From a checkpoint of a small image flow-matching model.
Model: 11.9M parameters, 64-pixel images, arch dit, norm layernorm_no_bias, activation gelu, patch size [8, 8], layers 10, width 320.
Training: adamw at rate 0.00091, 8000 steps, batches of 256.
Data: trained on microscope photos of single blood and bone marrow cells, 97085 training examples, 21.1 epochs.
Rows from block 4 of a small image flow-matching model, named by matrix and row number. Rows with one number belong to one neuron. Each number is 128 + 32 x the weight over its row's rms, rounded and kept within 0 to 255. All counts start at 0.
After each neuron's rows are labels from the 100 images, of 14848 (inputs lightly noised), where the neuron reaches its highest value: "strongest on" is what is common among them. Only what is clearly more common there than usual is listed. The data: microscope photos of single blood and bone marrow cells. In brackets: how many of the 100, against the usual share in percent.
# fc1: MLP up (model.blocks.4.mlp.fc1.weight, 960x320), inputs 0-159
# fc2: MLP down (model.blocks.4.mlp.fc2.weight, 320x960, transposed), outputs 0-159

fc1.62 [108 160 122 124 123 155 106  70  90  69 114  54 132  83 152  79 119 118  95 104 117 114 100 130 105 146 132 109 128 143 105 149 142 135 116 136 137 136 110 164  91  49  84 135 124  89 134  85 161  89  83 121  69 184  79 129 134 165  99 131 162 148 134 124 158  73  90 111 137 122 150 110 135 110 140 140 180 129  59 179 164 127 183 129  90 154 123 137 130 105 140 126 160 117 140  87 176 162  86 146 125  88 140 138 155 139 171 105 185 174 115 104 120 165 150  24 122 141 175 146  76 108 214 143 136 122 119 140 143 144 137  94 168 119 153 132 108  87 170 159 108 130 116 101 119  56  87  98 138 133  99 112  99 168 114 136 162 148 138 167]
fc2.62 [ 94 132 173 136 129  85 123 175  81  95 168  66 108 121 133 145 143 139 143 128 129 147 164 143 146 152 129 102 100 135  16 137 142 130 144 144 112 140 140 141  82 197 159 165 134  91 130 127 133  90  94 133  68  73 108 116 115 112 122  60 165  87 120 124 172 150 111  79  76 121 193  84 156 128  93 105 151 122  89 170 153 109  85  98 166  94 160  90  99 130 141 127  87  76 134 131 118  74 151 152 143 104 111 184 181 131 192  97  81  91 153 150 148 139 107  44 172  94  69 152 111 109  81 110 118 117 128 126 133 162 118 172  81 103 131 120 105 105 118  68 117 173 103 169  98 162 160 170 145 166  99  82 120  69 185 119  86  97  85 160]
strongest on: cell type: segmented neutrophil (44 vs 20)

fc1.28 [123 136 172 185 176 189  86 119 105 129 134  82 138 214  90  44 152 107 134  82  93 108 124 147  82 157 110 101 149 151 103 133 110 112 140 130  80 116 110 153 111  77  98 135 119 141  96  37 126 126  84 170 107 152  75 122 128 124 135 155 184 160 173 131 127 117 117 119  91 140 145 107  98 148  88 126 104 128 141 141 137 113 142  51 208 135 160 105 128 126 129 145 107 109 138 135 159 132 152 123 129 123 132 113 116 125 168 143 142 126 170 140 134 221 126 144 148 133 146 153 167 158 112 146 101 109 164 155 101 158 144  93 108 143  82 118 157 132 122  87  87  99  78 145  87 103 118 133 187 131 210 125 110 146 113 135  98 160 133 189]
fc2.28 [ 92 100  91  70 135  46 134 124 117 110 123  63 110 205 129 172 118 119 110 100 118 120  52 186 185 154  91 105 157 143 208 130 126 179 130 122 189  64 121  73 138 128 140 102 124 133  87 184 118 119  79 125  98 128  90 111 157 153 166 154 178 119 122 154  82 150  81 115 129 181 117 127 123 118 121 108  83  64 154  97 142 106 118  95  89 137  68 162 145 188 143  91 163 109 165 141  65 147 140 113 124 122 122 138 142  91 104 119 151 139 181 117 144  78 134  92 154  95 118 162 163 153 104 125 156 109  65 164 105 134 109 147 121 116 217 118 145 126 153 127  96 106 174 116  89 106 138  95 167 112  87 116 129 101 121 143 152  76  83 124]
strongest on: smear: peripheral blood (63 vs 16.2)

fc1.528 [137 197 137 119 194 123 131  99 121  97 129  63 130 113  99 107 160 146 155 130 151  98 132  98  97 149 120 147 140 127 112  86  96 142 135  97 132 119 129 141  94 113 104 126 102 142 190  99 158 122 105 106 126 182 155 104 124 104 113 147 154 124 134 126 135 106 171 121 132  94 122 131 122 149 131 126 131 137 144 105  86 176 105 163 124  82 154 143 116 166 168 135 211 141  81 187 162  86 135 159 127  99 109  83  52 172  72 122 152  90 157  63  88 121 139 119 162 155 140 107 118 127 127  96 131 128 144 137 140  98 142  89  98 132 111 158 120 147 134 187 129 102 147 108 149 173  97 145 168  91 153 153 140   0 113 200 110 154 123 158]
fc2.528 [177 127 173 120  94 123 185  97 134 121 101 114 132 152  91 169 136 153 161  74  94 142 107 157 132 156 113 121 151 139 107 112 121 108 142 162 152 114 127 149  25  98 124 149 157 100 151 148 164  93  95 157  89 105 164 117 150 149 171 113 149 158  97 118 111 109  54 123 122 132 131 131 143  68 103 158 142 118 150 158 131 140 155 176 135 138  36 115 156 165 133 155  32 141 154 130 129 137 208 100 114 145  71 118 137  95 142 112 146 108 130 163 145 149  98 126 150 103 118 137 142 148 142 138 143 156 133 107 104 144  74  75 162 124 205 154 151 125 148 180 141 143 112 150 125  99 135 110 142 181 107  85 154 198 135 110 138 149 105 115]
strongest on: smear: peripheral blood (48 vs 16.2)

fc1.753 [132 121 124 100 132 118 125  80 114 136  92 177 116 159  84 129 119  89 119 142 165 116  97 136 115  70 118 163 116 174 146 152 136 128 167 113  98 165  87 129 150 165 150 144 212 179 190  92 145 109 161  90 104 126  56 146 114  86 188 193 118 104 101 190  43  99 129  98 152 134 191  86 107  89 111 101 124 104  53 125  93 198 117  82 166  97 109 123 159 151  80 118 111 134  98  78 102 123 130 128 125 151 106 111 136 143 132 123 114 108 182 171 115 131 121 159 161 129 114 152 169  91 105 127 114  86 152  88 102 164  53 164  94  59 102 166 121 163 186 121 165 115 112 143 155 142 117 227 130 143 126 150 113 134 163 144  70  97 178 162]
fc2.753 [188 158 143 147 132 119 142 163 107  89 101 188 100 133 113  96 128 103 144 141 139 114 161 114 144 102  91 147  70 163  94  98 137  94 130 105 116 175 173  96  92  88 125 188  77  59 160 133 141 137 123 146 112 153  74  85 169 145 138 131 132 104 157 122  95 156 168  91 145 123  94  92 147 120 125 179 103 156  76 136 133 191 110  71 137 109 142 158 106  80  87 123 183 102 128 140 186 130 116 171 121  92 128 130  99 118 103 105 112 206 132 146 159  97 146 149 156 156 148 127 149 126 126 102 123 157  89 204 109 144 165  94 160 149 157 162 138 155  85 144 216 187 118 146 101  99 120  49 181  70 142 162 165 145 115  60 160 110 156 150]
strongest on: smear: peripheral blood (40 vs 16.2)

fc1.276 [145 127 117  84 100 228 119 157  83 111 135 106 131  86 126  51 144 180  89 142 160 102 115 140 129  90 131 112 168 163 146 113 107 101 113 131 139 106 137 118 137 101 102 120  99 158 172  87 160 169 126 118 172 161  81 143 175 120 158 154 106 126 105 173 154 137 105  64 104  33 127 151  54 115  95 123 119 102 129 158  83 120 151 149 147 124 127 101 147 100  74 155 105 140 109 223 131  95 126  92 145 113 123 152  99 163 131 125 156 123 149 146 149 199  99 149 126 108  83 139 167 111 147  75  87 126 134 143 141 133 165  92 110 150  92 126 148 106 138 146 173 148 138 119  60 134 156 141  43 157 133 109 157 119 162 114  78 115 198 118]
fc2.276 [ 96  93 134 153 149  62 119 101  98 131 152 157 117 113 138 197 113 178 172 121 151  64 117 128 147 133 120 167 172 109 103 118 102 156 106 173  91  85 143 133 111 207 136 109 152  97 101 175 148 137 124 111 170 109 102 103  87 150 164 151 108 164 135 154 119 185  97  64  92 192 102 154  84 114 147 117  72 140 116  60  98 125 134  82 113 129 108 138 107 195  79 125  72 158 132  32 152  91 117 103 141 114 132 156 162 117 123 157  75 129 123 186 125 116 139 148 133 101 151 157 186 129 135 176 159 176 130 104 129 115  81 139 112 147 140 136 159  96 131 155 117  95 100 142  95 137  70 125  83 108  92 128 143 146 154 132 167 193 195 117]
strongest on: smear: peripheral blood (98 vs 16.2)

fc1.402 [112 181 116 107 127 173 118  85 102 132 154 148 161 127  97  78 114 125  92 124 156  88  92 119 124 106 111  74 128 162 137 159  86 141 154 100 121 169 139 176  54 111 132 133 120 156 107 101 134 139 124 105 143  61 105  78 138 150 154 121 109 156 146 133 147  98 151 104  74 126 150 142 142  64  47 143 100 184 150 218 126 137 141  81 148 112 113 117 109 115 110  92  86 162  87  56 156 117 139 162  98 189  91 119 108  69 210 118 143 162 155  54 120 193 177 160 165 107 108 173 116 125 110 103 128  93 149 175 110  19  97 124 128 117 109 149 114 125 170 102 128 101 107  90  67  90 128 135 116 139  97  43 116 147 147  84  82 146 137  98]
fc2.402 [158 167 141 116 153 101 105 136 125 128 163 149 120 129 120 154 143 138  88 124  86 165  95 136 114 165 161 137 122 238 140 125 133  81 134 157 141 113 131  79  24 130 105 118 131 133 128 133 155  96 150 105 103 237 117 102 134 135 186 126 128  97 122 168 159 118  17 165 124 138 129 147 113 224 171 214 107 181 148  30 137 142 112 129 127 126  86 121 165 118 107 161 146  96 174 116 141  89  62  81 143  60 170 137 111 147  23 134 108 126 119 128 147 192 131 135 108 128 103 158 149 105 155 117 120 170  87 115 108 114 125 157 147 133 148 150 108 142 143 119 138 177 149 128 154 142 146 111 127 127 142  64 129 134 130 120 146 117 143 149]
strongest on: smear: peripheral blood (90 vs 16.2)

fc1.702 [124 197 143 121 147 219 182 168 134 121 109  93 117 156 185 127 120 104 138 108 145 179 157 144 200  89 124 142  97 204 188 138  97 138 162 120 147 128 137 156 110  88 151 183  80  80 150 183  19 184  94 130 141  61 229 119 143 120 133 117 147 136 108  92 100 124  73 134 135 110 149 139  97  63 168  81 168 142 175 107 115 138 100  80 183  93  80 153 119 100 225 123 124 134 146 119 155  99 160  98 123 139 126 137 144 125 132 133 142 145 123  81 155 113 103 143 148 146 119 107  75 147 137 152  67 100 108 154 130 135 139 151 155 128 109 132  75  69 122 157 153  91 100 141 116 104 172 128  83 133 188 116 139 135 106 109 116  54 128 156]
fc2.702 [159 147 133 104 101  33  56  77 141 119 117  83 110 151 172 126 171 107 140  64 156 121 111 151  62 127 136 213 132 127  87 122 108 148 130 142  79 167 123 109 115 134 104 209 178  92 128  57  45 165 102 165 133 147 213 137 128 149 120 125 134 131 192 123  76 155 123 160 112 137 103 127  90 135 124 138  94 117 152 126 149 157 150 122 110 161 118  53 119 154 212 137 105 158  97 105 119 147 153  96 126 106  69 114 118 135 137 122 119  84  89 144 112 146 159 117 129 154 121  99  89 137 158  84 195 144 169 126 163 125 143  96  79 150 131 126 110  92 155 113 155 148 158 120 101 140 100 140 127 109  78 117 134  81 115 162 152 213 155 146]
strongest on: smear: peripheral blood (99 vs 16.2); cell type: segmented neutrophil (49 vs 20)

fc1.75 [148 162 134  98 169 165 118 126 142 190 193 147 159 114 114 142 139  66  70  92 150 161 152 191 111 162 105 109 142 150 150 177  79 116 129 139 113 166 134 118 112 147 108 207 167 186 142  91 128 168 167 122 156  62 135 111 144 133 156 172 112 159 161 172 131 129  96 105  68 154 145 123 137 103  96 127  78 100  91  93 114 114 149  87 140 111  67 121 121 102 133 106  89 161 143 147  93 107 116 144 110 194  87  87 104 106 250 121 171 123 179 105 132 119 173 163 128 123  95 151 155 130 113 123 126 107 150 143 145   0  86 103 141  93 108 127 131 137 156 117  90 124 153 157  93 162 128 163 108 128  62  86 121  99 131 108  95 139 107  99]
fc2.75 [ 79 109 135 103 174  78 137 151 162 113 157 154  75 115 129 141 126 122  60 116 149  96 168 151 144 177 127 141 115 176  89 136 110 132 169 129 105 133 107  64 132 127 137 104 123 255 101 135 128 145 145 172 137 162 115 128 159 149  95 116  85 109 112 164 127 123 115 122 157 143  43 157 136 255 124 156 101 138 110  32 141 132 133  62 146 120 146 165 137 165 159 175 174 136 172  67 128 108 107 126 172 101 101 112  90 127  88 142  98 157 150 117 114 154 112 135 130 116 124 138 143 135 137 123 106 145 116 135 156  55 130 143 129 143 135 141 130 123 132 101 124 141 129 112 145 132 138  99 109 146 158 111 127 154 112 156 115 115 102  70]
strongest on: cell type: segmented neutrophil (75 vs 20)

fc1.302 [152 180 163  81 139 181 155  95 125 102 167 118 153 135 102 104 122 106 158 160 217 132 129  99 143 126  85 115 154 166 153 165 123 111 145 106 119 177 102 119  25 114  97 146 133  76 155 104  84  96  78 144 116 141  78  84 160 157 140 144 158 161 143 161 126 159 104 131 102 115 167 137 113  73 105 139 116 149 141 116 149 141 110 105 135 126 128 103 118 135 107 165 167 150  95  93 129 105 192 158 108 157 113 126 125 108 135 149 121  96 137  79 114 127 181  86 134  59  54 162 126 137 108  79  91  97 144  90 114  72 126 165 128 110 112  95 111  89 101  89 139 104 143 147 105  98 112 114  62 178 123  85 112 148 120 158  93 176 145 128]
fc2.302 [190 116 133 115  97  98 144 139 127 141 158 158 133 132 112 133 109 132  73 166 129 175 150 142  99 136 131 149 137 229 114 114 139 114 183 136 142  86 132  54  46 164 114 144 115  93 137 120 133 107 110 123 160  98 100 133 123 120 157 118 136 134 131 112 142 121 149 149 122 130  74 141  97 200 150  95 119 103 111 115 135 112 129 156 114 132 135 131 137 129 133  90 143 103 108   3 153 118 190 126  55 154 141  12 110 128 128 114 130 127 119 174 125 150 125  82 115  95 151 126  88 128 217 159 139 135 108 112 138 210 102  85  92  97 135 110 138 116 154 162  96 100 146 103 104 173 141 140 115  54 126  44 107 111 108 111 128 144 118 125]
strongest on: smear: peripheral blood (100 vs 16.2); cell type: segmented neutrophil (43 vs 20); cell type: band neutrophil (25 vs 5.6)