{
  "train_examples": 97085,
  "cond_dim": 128,
  "norm": "layernorm_no_bias",
  "mlp_ratio": 3,
  "qk_norm": false,
  "inner_norm": false,
  "patch_size": [8, 8],
  "width": 320,
  "positions": "relative_bias",
  "beta1": 0.8,
  "beta2": 0.999,
  "eps": 1e-08,
  "steps": 8000,
  "epochs": 21.1,
  "final_lr_fraction": 0.01
}
Rows from block 4 of a small image flow-matching model, named by matrix and row number. Rows with one number belong to one neuron. Each number is 200 + 40 x the weight over its row's rms, rounded and kept within 0 to 999. All counts start at 0.
After each neuron's rows are labels from the 100 images, of 14848 (inputs lightly noised), where the neuron reaches its highest value: "top examples" is what is common among them. Only what is clearly more common there than usual is listed. The data: microscope photos of single blood and bone marrow cells. In brackets: how many of the 100, against the usual share in percent.
# fc1: MLP up (model.blocks.4.mlp.fc1.weight, 960x320), inputs 160-319
# fc2: MLP down (model.blocks.4.mlp.fc2.weight, 320x960, transposed), outputs 160-319

fc1.473,242,196,229,126,259,170,209,113,133,153,224,163,94,182,149,176,161,211,156,208,194,238,106,165,173,126,167,140,171,200,244,197,188,184,237,264,269,195,230,303,192,282,264,203,194,214,244,134,202,235,223,137,116,229,94,234,142,236,204,241,188,132,208,244,244,243,175,165,191,185,243,145,256,198,201,212,184,154,169,226,138,123,162,251,253,172,183,192,216,271,191,165,197,222,239,188,211,223,176,262,203,216,185,219,222,115,184,270,243,213,181,156,103,213,195,170,231,196,183,211,190,222,233,217,181,237,201,150,125,210,209,196,228,199,182,178,179,252,299,197,230,227,233,287,146,185,245,191,157,135,124,227,175,207,253,269,214,192,267,175
fc2.473,81,224,92,247,213,211,233,269,244,179,187,259,161,187,275,179,211,223,163,159,141,176,261,147,215,224,226,171,258,195,140,185,154,129,123,133,215,216,256,149,186,143,238,238,163,164,114,233,266,174,203,174,280,192,132,189,139,260,199,160,209,159,217,164,214,162,186,171,170,167,201,182,246,196,218,189,220,121,173,183,176,148,220,231,167,194,179,200,300,244,140,195,220,221,179,194,216,207,181,173,248,210,210,206,200,161,241,246,168,221,228,181,156,251,197,189,185,245,243,158,232,203,151,139,225,120,190,231,208,226,89,181,217,206,181,228,170,205,242,185,251,216,196,228,220,207,179,98,166,82,125,219,152,205,139,299,215,170,206,236
top examples: cell type: segmented neutrophil (42 vs 20); smear: peripheral blood (38 vs 16.2)

fc1.676,98,189,214,256,145,191,260,274,201,227,214,244,290,188,195,153,178,189,181,140,195,160,240,229,154,179,208,197,163,159,210,138,196,264,141,101,200,197,115,177,185,174,94,170,193,216,194,270,236,218,247,218,304,215,175,237,177,227,209,145,173,209,236,151,181,152,215,205,222,213,206,283,247,190,189,145,203,194,193,198,222,245,192,200,164,176,257,198,161,223,214,185,185,142,145,178,231,197,223,189,300,168,173,167,220,245,207,133,162,130,238,186,242,211,264,207,261,287,181,213,205,174,168,204,204,227,207,247,169,233,153,168,232,275,210,217,186,212,171,218,225,201,212,234,189,193,222,192,221,208,181,153,277,228,173,195,166,190,161,230
fc2.676,217,206,178,117,275,190,150,201,171,204,198,169,187,197,241,246,206,197,244,200,325,158,196,189,223,191,185,204,175,193,220,137,225,200,242,218,243,175,200,227,178,211,49,184,235,206,220,211,213,223,220,168,220,166,226,225,238,203,231,212,192,195,253,155,179,186,225,174,164,212,251,237,203,194,221,225,210,144,203,181,228,190,165,168,203,209,235,199,125,254,257,148,206,189,147,193,221,108,181,188,39,170,205,173,155,220,197,208,165,172,129,219,183,219,267,187,134,215,208,205,155,211,231,231,214,171,196,289,181,167,288,218,215,220,185,194,191,216,147,184,315,168,217,198,259,239,167,276,203,232,168,213,237,232,178,215,142,223,194,191
top examples: smear: peripheral blood (39 vs 16.2)

fc1.542,171,245,205,193,198,224,197,182,170,176,161,225,143,222,151,119,238,223,220,197,169,213,192,224,244,127,180,166,239,202,220,211,249,256,182,222,153,229,201,161,122,245,270,193,168,280,254,116,208,211,248,177,179,157,158,273,186,206,231,228,201,163,165,240,106,242,204,142,253,237,247,213,161,207,174,175,207,239,185,267,254,144,170,221,224,178,172,200,190,187,205,232,172,249,210,190,165,158,152,202,237,269,162,190,187,168,178,172,212,209,167,139,156,227,154,181,185,200,166,251,161,182,209,169,181,135,193,194,186,245,263,201,218,222,229,235,196,171,198,226,197,237,239,255,241,142,218,160,174,251,285,195,183,257,181,189,208,205,224,197
fc2.542,199,242,206,192,227,162,197,183,206,188,270,190,144,183,161,295,128,262,259,193,192,186,207,195,136,288,119,201,214,229,209,241,219,281,241,153,137,177,216,188,186,164,242,166,150,253,151,276,203,192,248,154,195,258,129,263,245,189,231,189,186,207,258,236,301,181,140,162,162,248,189,209,158,186,236,226,168,260,228,141,190,180,219,256,170,198,209,261,175,177,186,253,234,233,187,196,168,185,150,219,229,311,204,173,233,164,206,152,210,208,224,194,143,208,162,179,212,222,180,152,174,218,196,211,188,265,152,175,191,145,185,211,197,209,166,156,199,181,165,242,198,209,254,259,194,186,222,162,155,250,297,191,179,269,194,216,203,180,178,241
top examples: cell type: segmented neutrophil (64 vs 20); smear: peripheral blood (52 vs 16.2)

fc1.549,159,179,140,217,213,173,226,222,200,278,188,196,242,177,140,214,190,196,162,207,150,177,148,164,163,186,225,222,211,278,259,192,191,232,212,160,157,197,121,161,63,213,199,145,226,185,185,192,181,195,201,191,162,178,136,220,120,209,229,163,232,198,215,203,206,153,147,239,262,192,217,272,202,204,143,189,205,169,210,232,204,157,177,204,208,217,216,245,198,199,96,206,202,201,195,222,232,244,234,211,223,185,202,191,111,175,167,174,208,174,140,223,227,295,171,246,193,200,66,237,214,239,229,228,190,204,230,162,217,174,258,204,243,221,204,213,230,203,188,203,172,223,193,229,168,232,176,155,222,157,173,253,253,222,177,154,159,168,182,262
fc2.549,212,193,178,241,116,232,291,176,254,213,207,181,224,207,218,165,185,221,161,179,93,237,222,228,246,205,188,203,183,216,231,178,292,204,187,188,163,208,170,118,179,187,206,267,280,226,175,249,213,200,167,170,239,181,183,207,101,178,265,210,162,272,232,262,214,229,143,190,130,242,165,169,143,195,229,258,202,196,128,260,198,159,216,219,163,234,175,158,246,250,255,262,185,274,190,164,175,280,197,209,146,184,152,207,151,168,194,173,231,201,263,190,185,226,148,226,250,239,255,209,162,149,137,133,196,212,178,250,212,219,179,180,178,175,221,178,181,190,169,178,206,251,218,220,285,130,140,242,187,186,186,211,223,215,211,203,102,229,205,193
top examples: smear: peripheral blood (67 vs 16.2)

fc1.644,160,186,173,190,192,218,161,190,198,241,294,169,188,200,179,224,175,195,174,190,226,237,184,207,216,127,165,203,193,181,171,280,218,93,230,127,213,152,193,206,174,197,250,212,126,245,163,204,210,177,142,199,140,188,214,225,211,218,310,214,174,162,308,165,224,243,244,123,155,155,235,135,189,188,182,244,254,164,219,244,199,263,199,184,228,227,189,192,168,201,195,216,205,214,210,230,123,160,156,265,202,181,183,149,148,167,200,210,250,183,195,119,156,173,179,229,226,199,197,174,200,198,246,243,184,156,186,253,229,206,240,263,128,229,245,276,215,149,200,118,179,140,209,187,207,173,218,243,208,238,231,164,186,134,176,240,201,225,140,237
fc2.644,272,208,188,199,204,212,167,195,215,235,116,271,218,153,208,172,191,193,184,233,232,156,177,180,179,268,157,243,223,224,211,246,192,156,168,247,199,250,169,148,178,215,230,161,110,221,233,195,165,213,166,249,236,204,188,224,204,185,250,174,167,238,62,175,150,195,263,175,233,159,210,168,193,160,164,169,153,141,181,151,183,249,203,220,147,238,208,242,206,185,178,212,168,226,191,172,142,215,167,165,135,216,207,135,175,178,250,180,142,167,176,171,153,183,195,245,180,212,202,205,177,194,173,173,202,239,175,189,265,205,228,143,264,154,136,140,175,139,178,133,218,138,171,174,178,187,217,130,179,227,180,177,208,135,237,178,230,160,246,190
top examples: cell type: segmented neutrophil (60 vs 20); smear: peripheral blood (53 vs 16.2)

fc1.333,187,214,202,223,206,159,155,226,216,273,204,186,197,198,172,215,202,181,194,151,190,184,243,170,241,205,192,135,206,216,186,228,278,197,179,219,183,189,228,193,164,215,231,193,202,110,179,195,200,202,205,141,113,224,154,170,197,171,205,137,97,250,232,232,259,207,260,153,233,99,232,153,221,283,199,198,213,202,204,235,210,234,184,204,199,234,253,160,152,233,213,254,187,269,265,191,237,169,194,230,188,141,211,243,180,121,163,271,151,278,167,202,241,231,133,210,180,201,172,233,235,157,269,184,171,214,226,199,255,217,201,148,298,188,205,302,137,161,228,164,175,199,204,146,149,162,191,232,223,184,153,211,202,151,119,219,233,187,208,229
fc2.333,133,249,149,206,177,196,143,180,146,247,223,195,232,173,217,200,174,226,238,159,151,225,159,201,172,180,177,197,185,197,221,210,218,202,226,192,204,254,258,248,211,209,190,219,224,101,232,187,166,185,214,201,271,164,132,170,197,193,227,231,249,126,194,208,188,236,232,190,202,125,235,141,225,158,168,224,218,202,213,149,222,230,165,268,254,267,284,215,178,199,180,254,234,256,121,202,233,173,235,202,247,192,165,194,177,158,181,243,257,297,221,189,259,166,143,237,232,250,236,176,231,217,173,201,197,168,167,218,283,195,189,285,136,215,208,103,239,199,213,184,212,181,188,149,227,224,143,184,235,188,147,249,203,183,278,185,162,164,231,209
top examples: cell type: segmented neutrophil (71 vs 20); smear: peripheral blood (69 vs 16.2)

fc1.366,236,186,154,252,169,211,227,188,236,222,234,209,189,186,193,131,192,223,208,207,195,173,184,200,221,183,180,160,315,261,236,165,175,197,191,241,189,171,190,177,176,145,207,184,140,192,173,209,238,167,157,106,173,133,172,174,169,316,185,206,152,222,228,242,140,185,264,149,205,168,218,246,270,263,119,220,191,201,163,219,171,170,178,199,185,204,190,208,182,245,193,143,207,257,203,225,193,167,210,200,156,169,205,209,206,265,205,230,225,250,170,172,238,269,187,217,184,135,234,289,133,206,272,251,212,154,247,220,174,213,199,175,263,211,78,253,188,186,156,171,178,177,230,186,176,192,248,159,199,203,261,217,231,184,158,175,73,189,208,222
fc2.366,218,221,228,204,193,195,212,303,172,192,198,242,154,198,229,291,228,197,200,236,226,222,183,194,194,212,227,151,284,200,163,162,253,169,226,135,221,243,190,226,230,243,221,137,142,173,231,182,190,207,144,207,167,250,182,169,159,283,215,152,212,169,201,234,276,236,232,181,240,146,187,235,288,150,273,162,176,185,174,171,294,127,201,188,183,187,222,195,229,142,185,201,194,224,178,179,195,256,217,197,288,172,221,200,177,251,229,250,195,232,197,176,271,239,191,230,148,277,158,121,165,203,139,203,240,249,179,169,200,190,184,241,182,181,309,139,185,199,133,189,137,181,220,191,173,128,236,257,205,235,247,197,248,184,196,196,229,194,180,120
top examples: smear: peripheral blood (74 vs 16.2); cell type: segmented neutrophil (42 vs 20)

fc1.555,253,244,39,182,137,229,297,193,214,219,210,224,172,275,221,234,185,222,252,239,248,254,278,222,204,183,231,214,186,193,208,145,93,210,201,167,219,181,180,171,120,202,190,182,198,211,191,170,86,182,192,200,150,258,231,169,222,177,172,238,154,179,194,226,211,218,269,154,207,142,196,226,286,202,219,168,122,102,177,195,160,247,153,193,129,155,186,231,264,211,244,263,175,162,275,182,204,44,293,202,221,262,177,246,137,249,226,193,172,166,224,116,248,168,220,234,125,167,164,190,223,186,212,210,166,264,171,189,238,194,222,192,197,151,242,238,184,120,218,208,108,177,168,140,185,151,226,166,182,207,183,198,221,185,205,200,152,195,234,227
fc2.555,240,212,90,233,291,157,246,228,186,209,234,178,170,145,191,207,204,241,223,189,162,189,157,218,243,239,265,167,210,242,206,141,106,204,208,235,116,235,179,128,212,212,215,174,188,235,203,254,211,243,178,196,248,174,207,209,162,184,214,229,243,252,211,192,223,222,204,169,111,244,213,224,214,216,213,222,217,150,159,225,175,148,247,217,216,189,224,236,315,243,148,186,172,183,153,217,250,307,266,178,174,223,147,231,49,194,178,236,181,165,261,265,217,221,210,175,300,223,238,182,241,222,163,180,175,162,155,217,210,159,214,166,201,230,218,204,205,213,149,219,207,154,160,202,178,256,137,130,163,215,260,204,182,198,169,156,196,181,201,223
top examples: smear: peripheral blood (73 vs 16.2); cell type: segmented neutrophil (50 vs 20)

fc1.201,205,181,169,201,155,204,192,256,196,288,245,198,231,222,119,111,189,181,214,198,202,180,187,166,157,198,181,177,184,262,261,215,194,210,170,200,203,211,235,298,182,168,265,139,219,254,192,162,185,185,280,213,153,106,181,241,207,186,121,169,225,183,197,200,241,190,138,191,252,180,190,239,197,201,191,139,215,239,162,171,224,229,176,189,218,203,183,204,152,187,180,240,229,159,190,212,199,205,126,215,162,172,270,138,140,116,152,207,216,199,148,162,215,191,195,232,225,142,200,245,118,219,212,243,190,192,224,204,143,163,276,223,204,226,243,182,255,155,180,163,184,216,234,227,145,179,260,244,237,183,243,202,214,212,168,217,122,203,144,236
fc2.201,173,146,207,227,234,285,185,166,222,229,153,208,202,142,80,245,188,217,187,206,235,202,193,251,257,211,199,231,140,239,184,244,169,206,206,223,239,201,247,316,132,221,268,100,215,210,178,240,223,212,247,194,255,247,188,205,252,227,201,180,202,288,211,222,195,170,119,241,153,152,189,202,188,254,209,211,199,200,151,221,242,223,285,214,156,208,172,221,174,268,147,261,211,164,184,217,219,173,165,212,212,214,211,177,159,174,214,270,188,181,205,226,194,219,128,267,169,251,184,159,179,237,200,162,198,216,209,150,144,231,137,189,175,228,180,184,160,169,210,129,194,219,243,239,287,243,247,141,200,188,212,264,209,187,189,172,206,173,180,175
top examples: smear: peripheral blood (99 vs 16.2); cell type: segmented neutrophil (61 vs 20)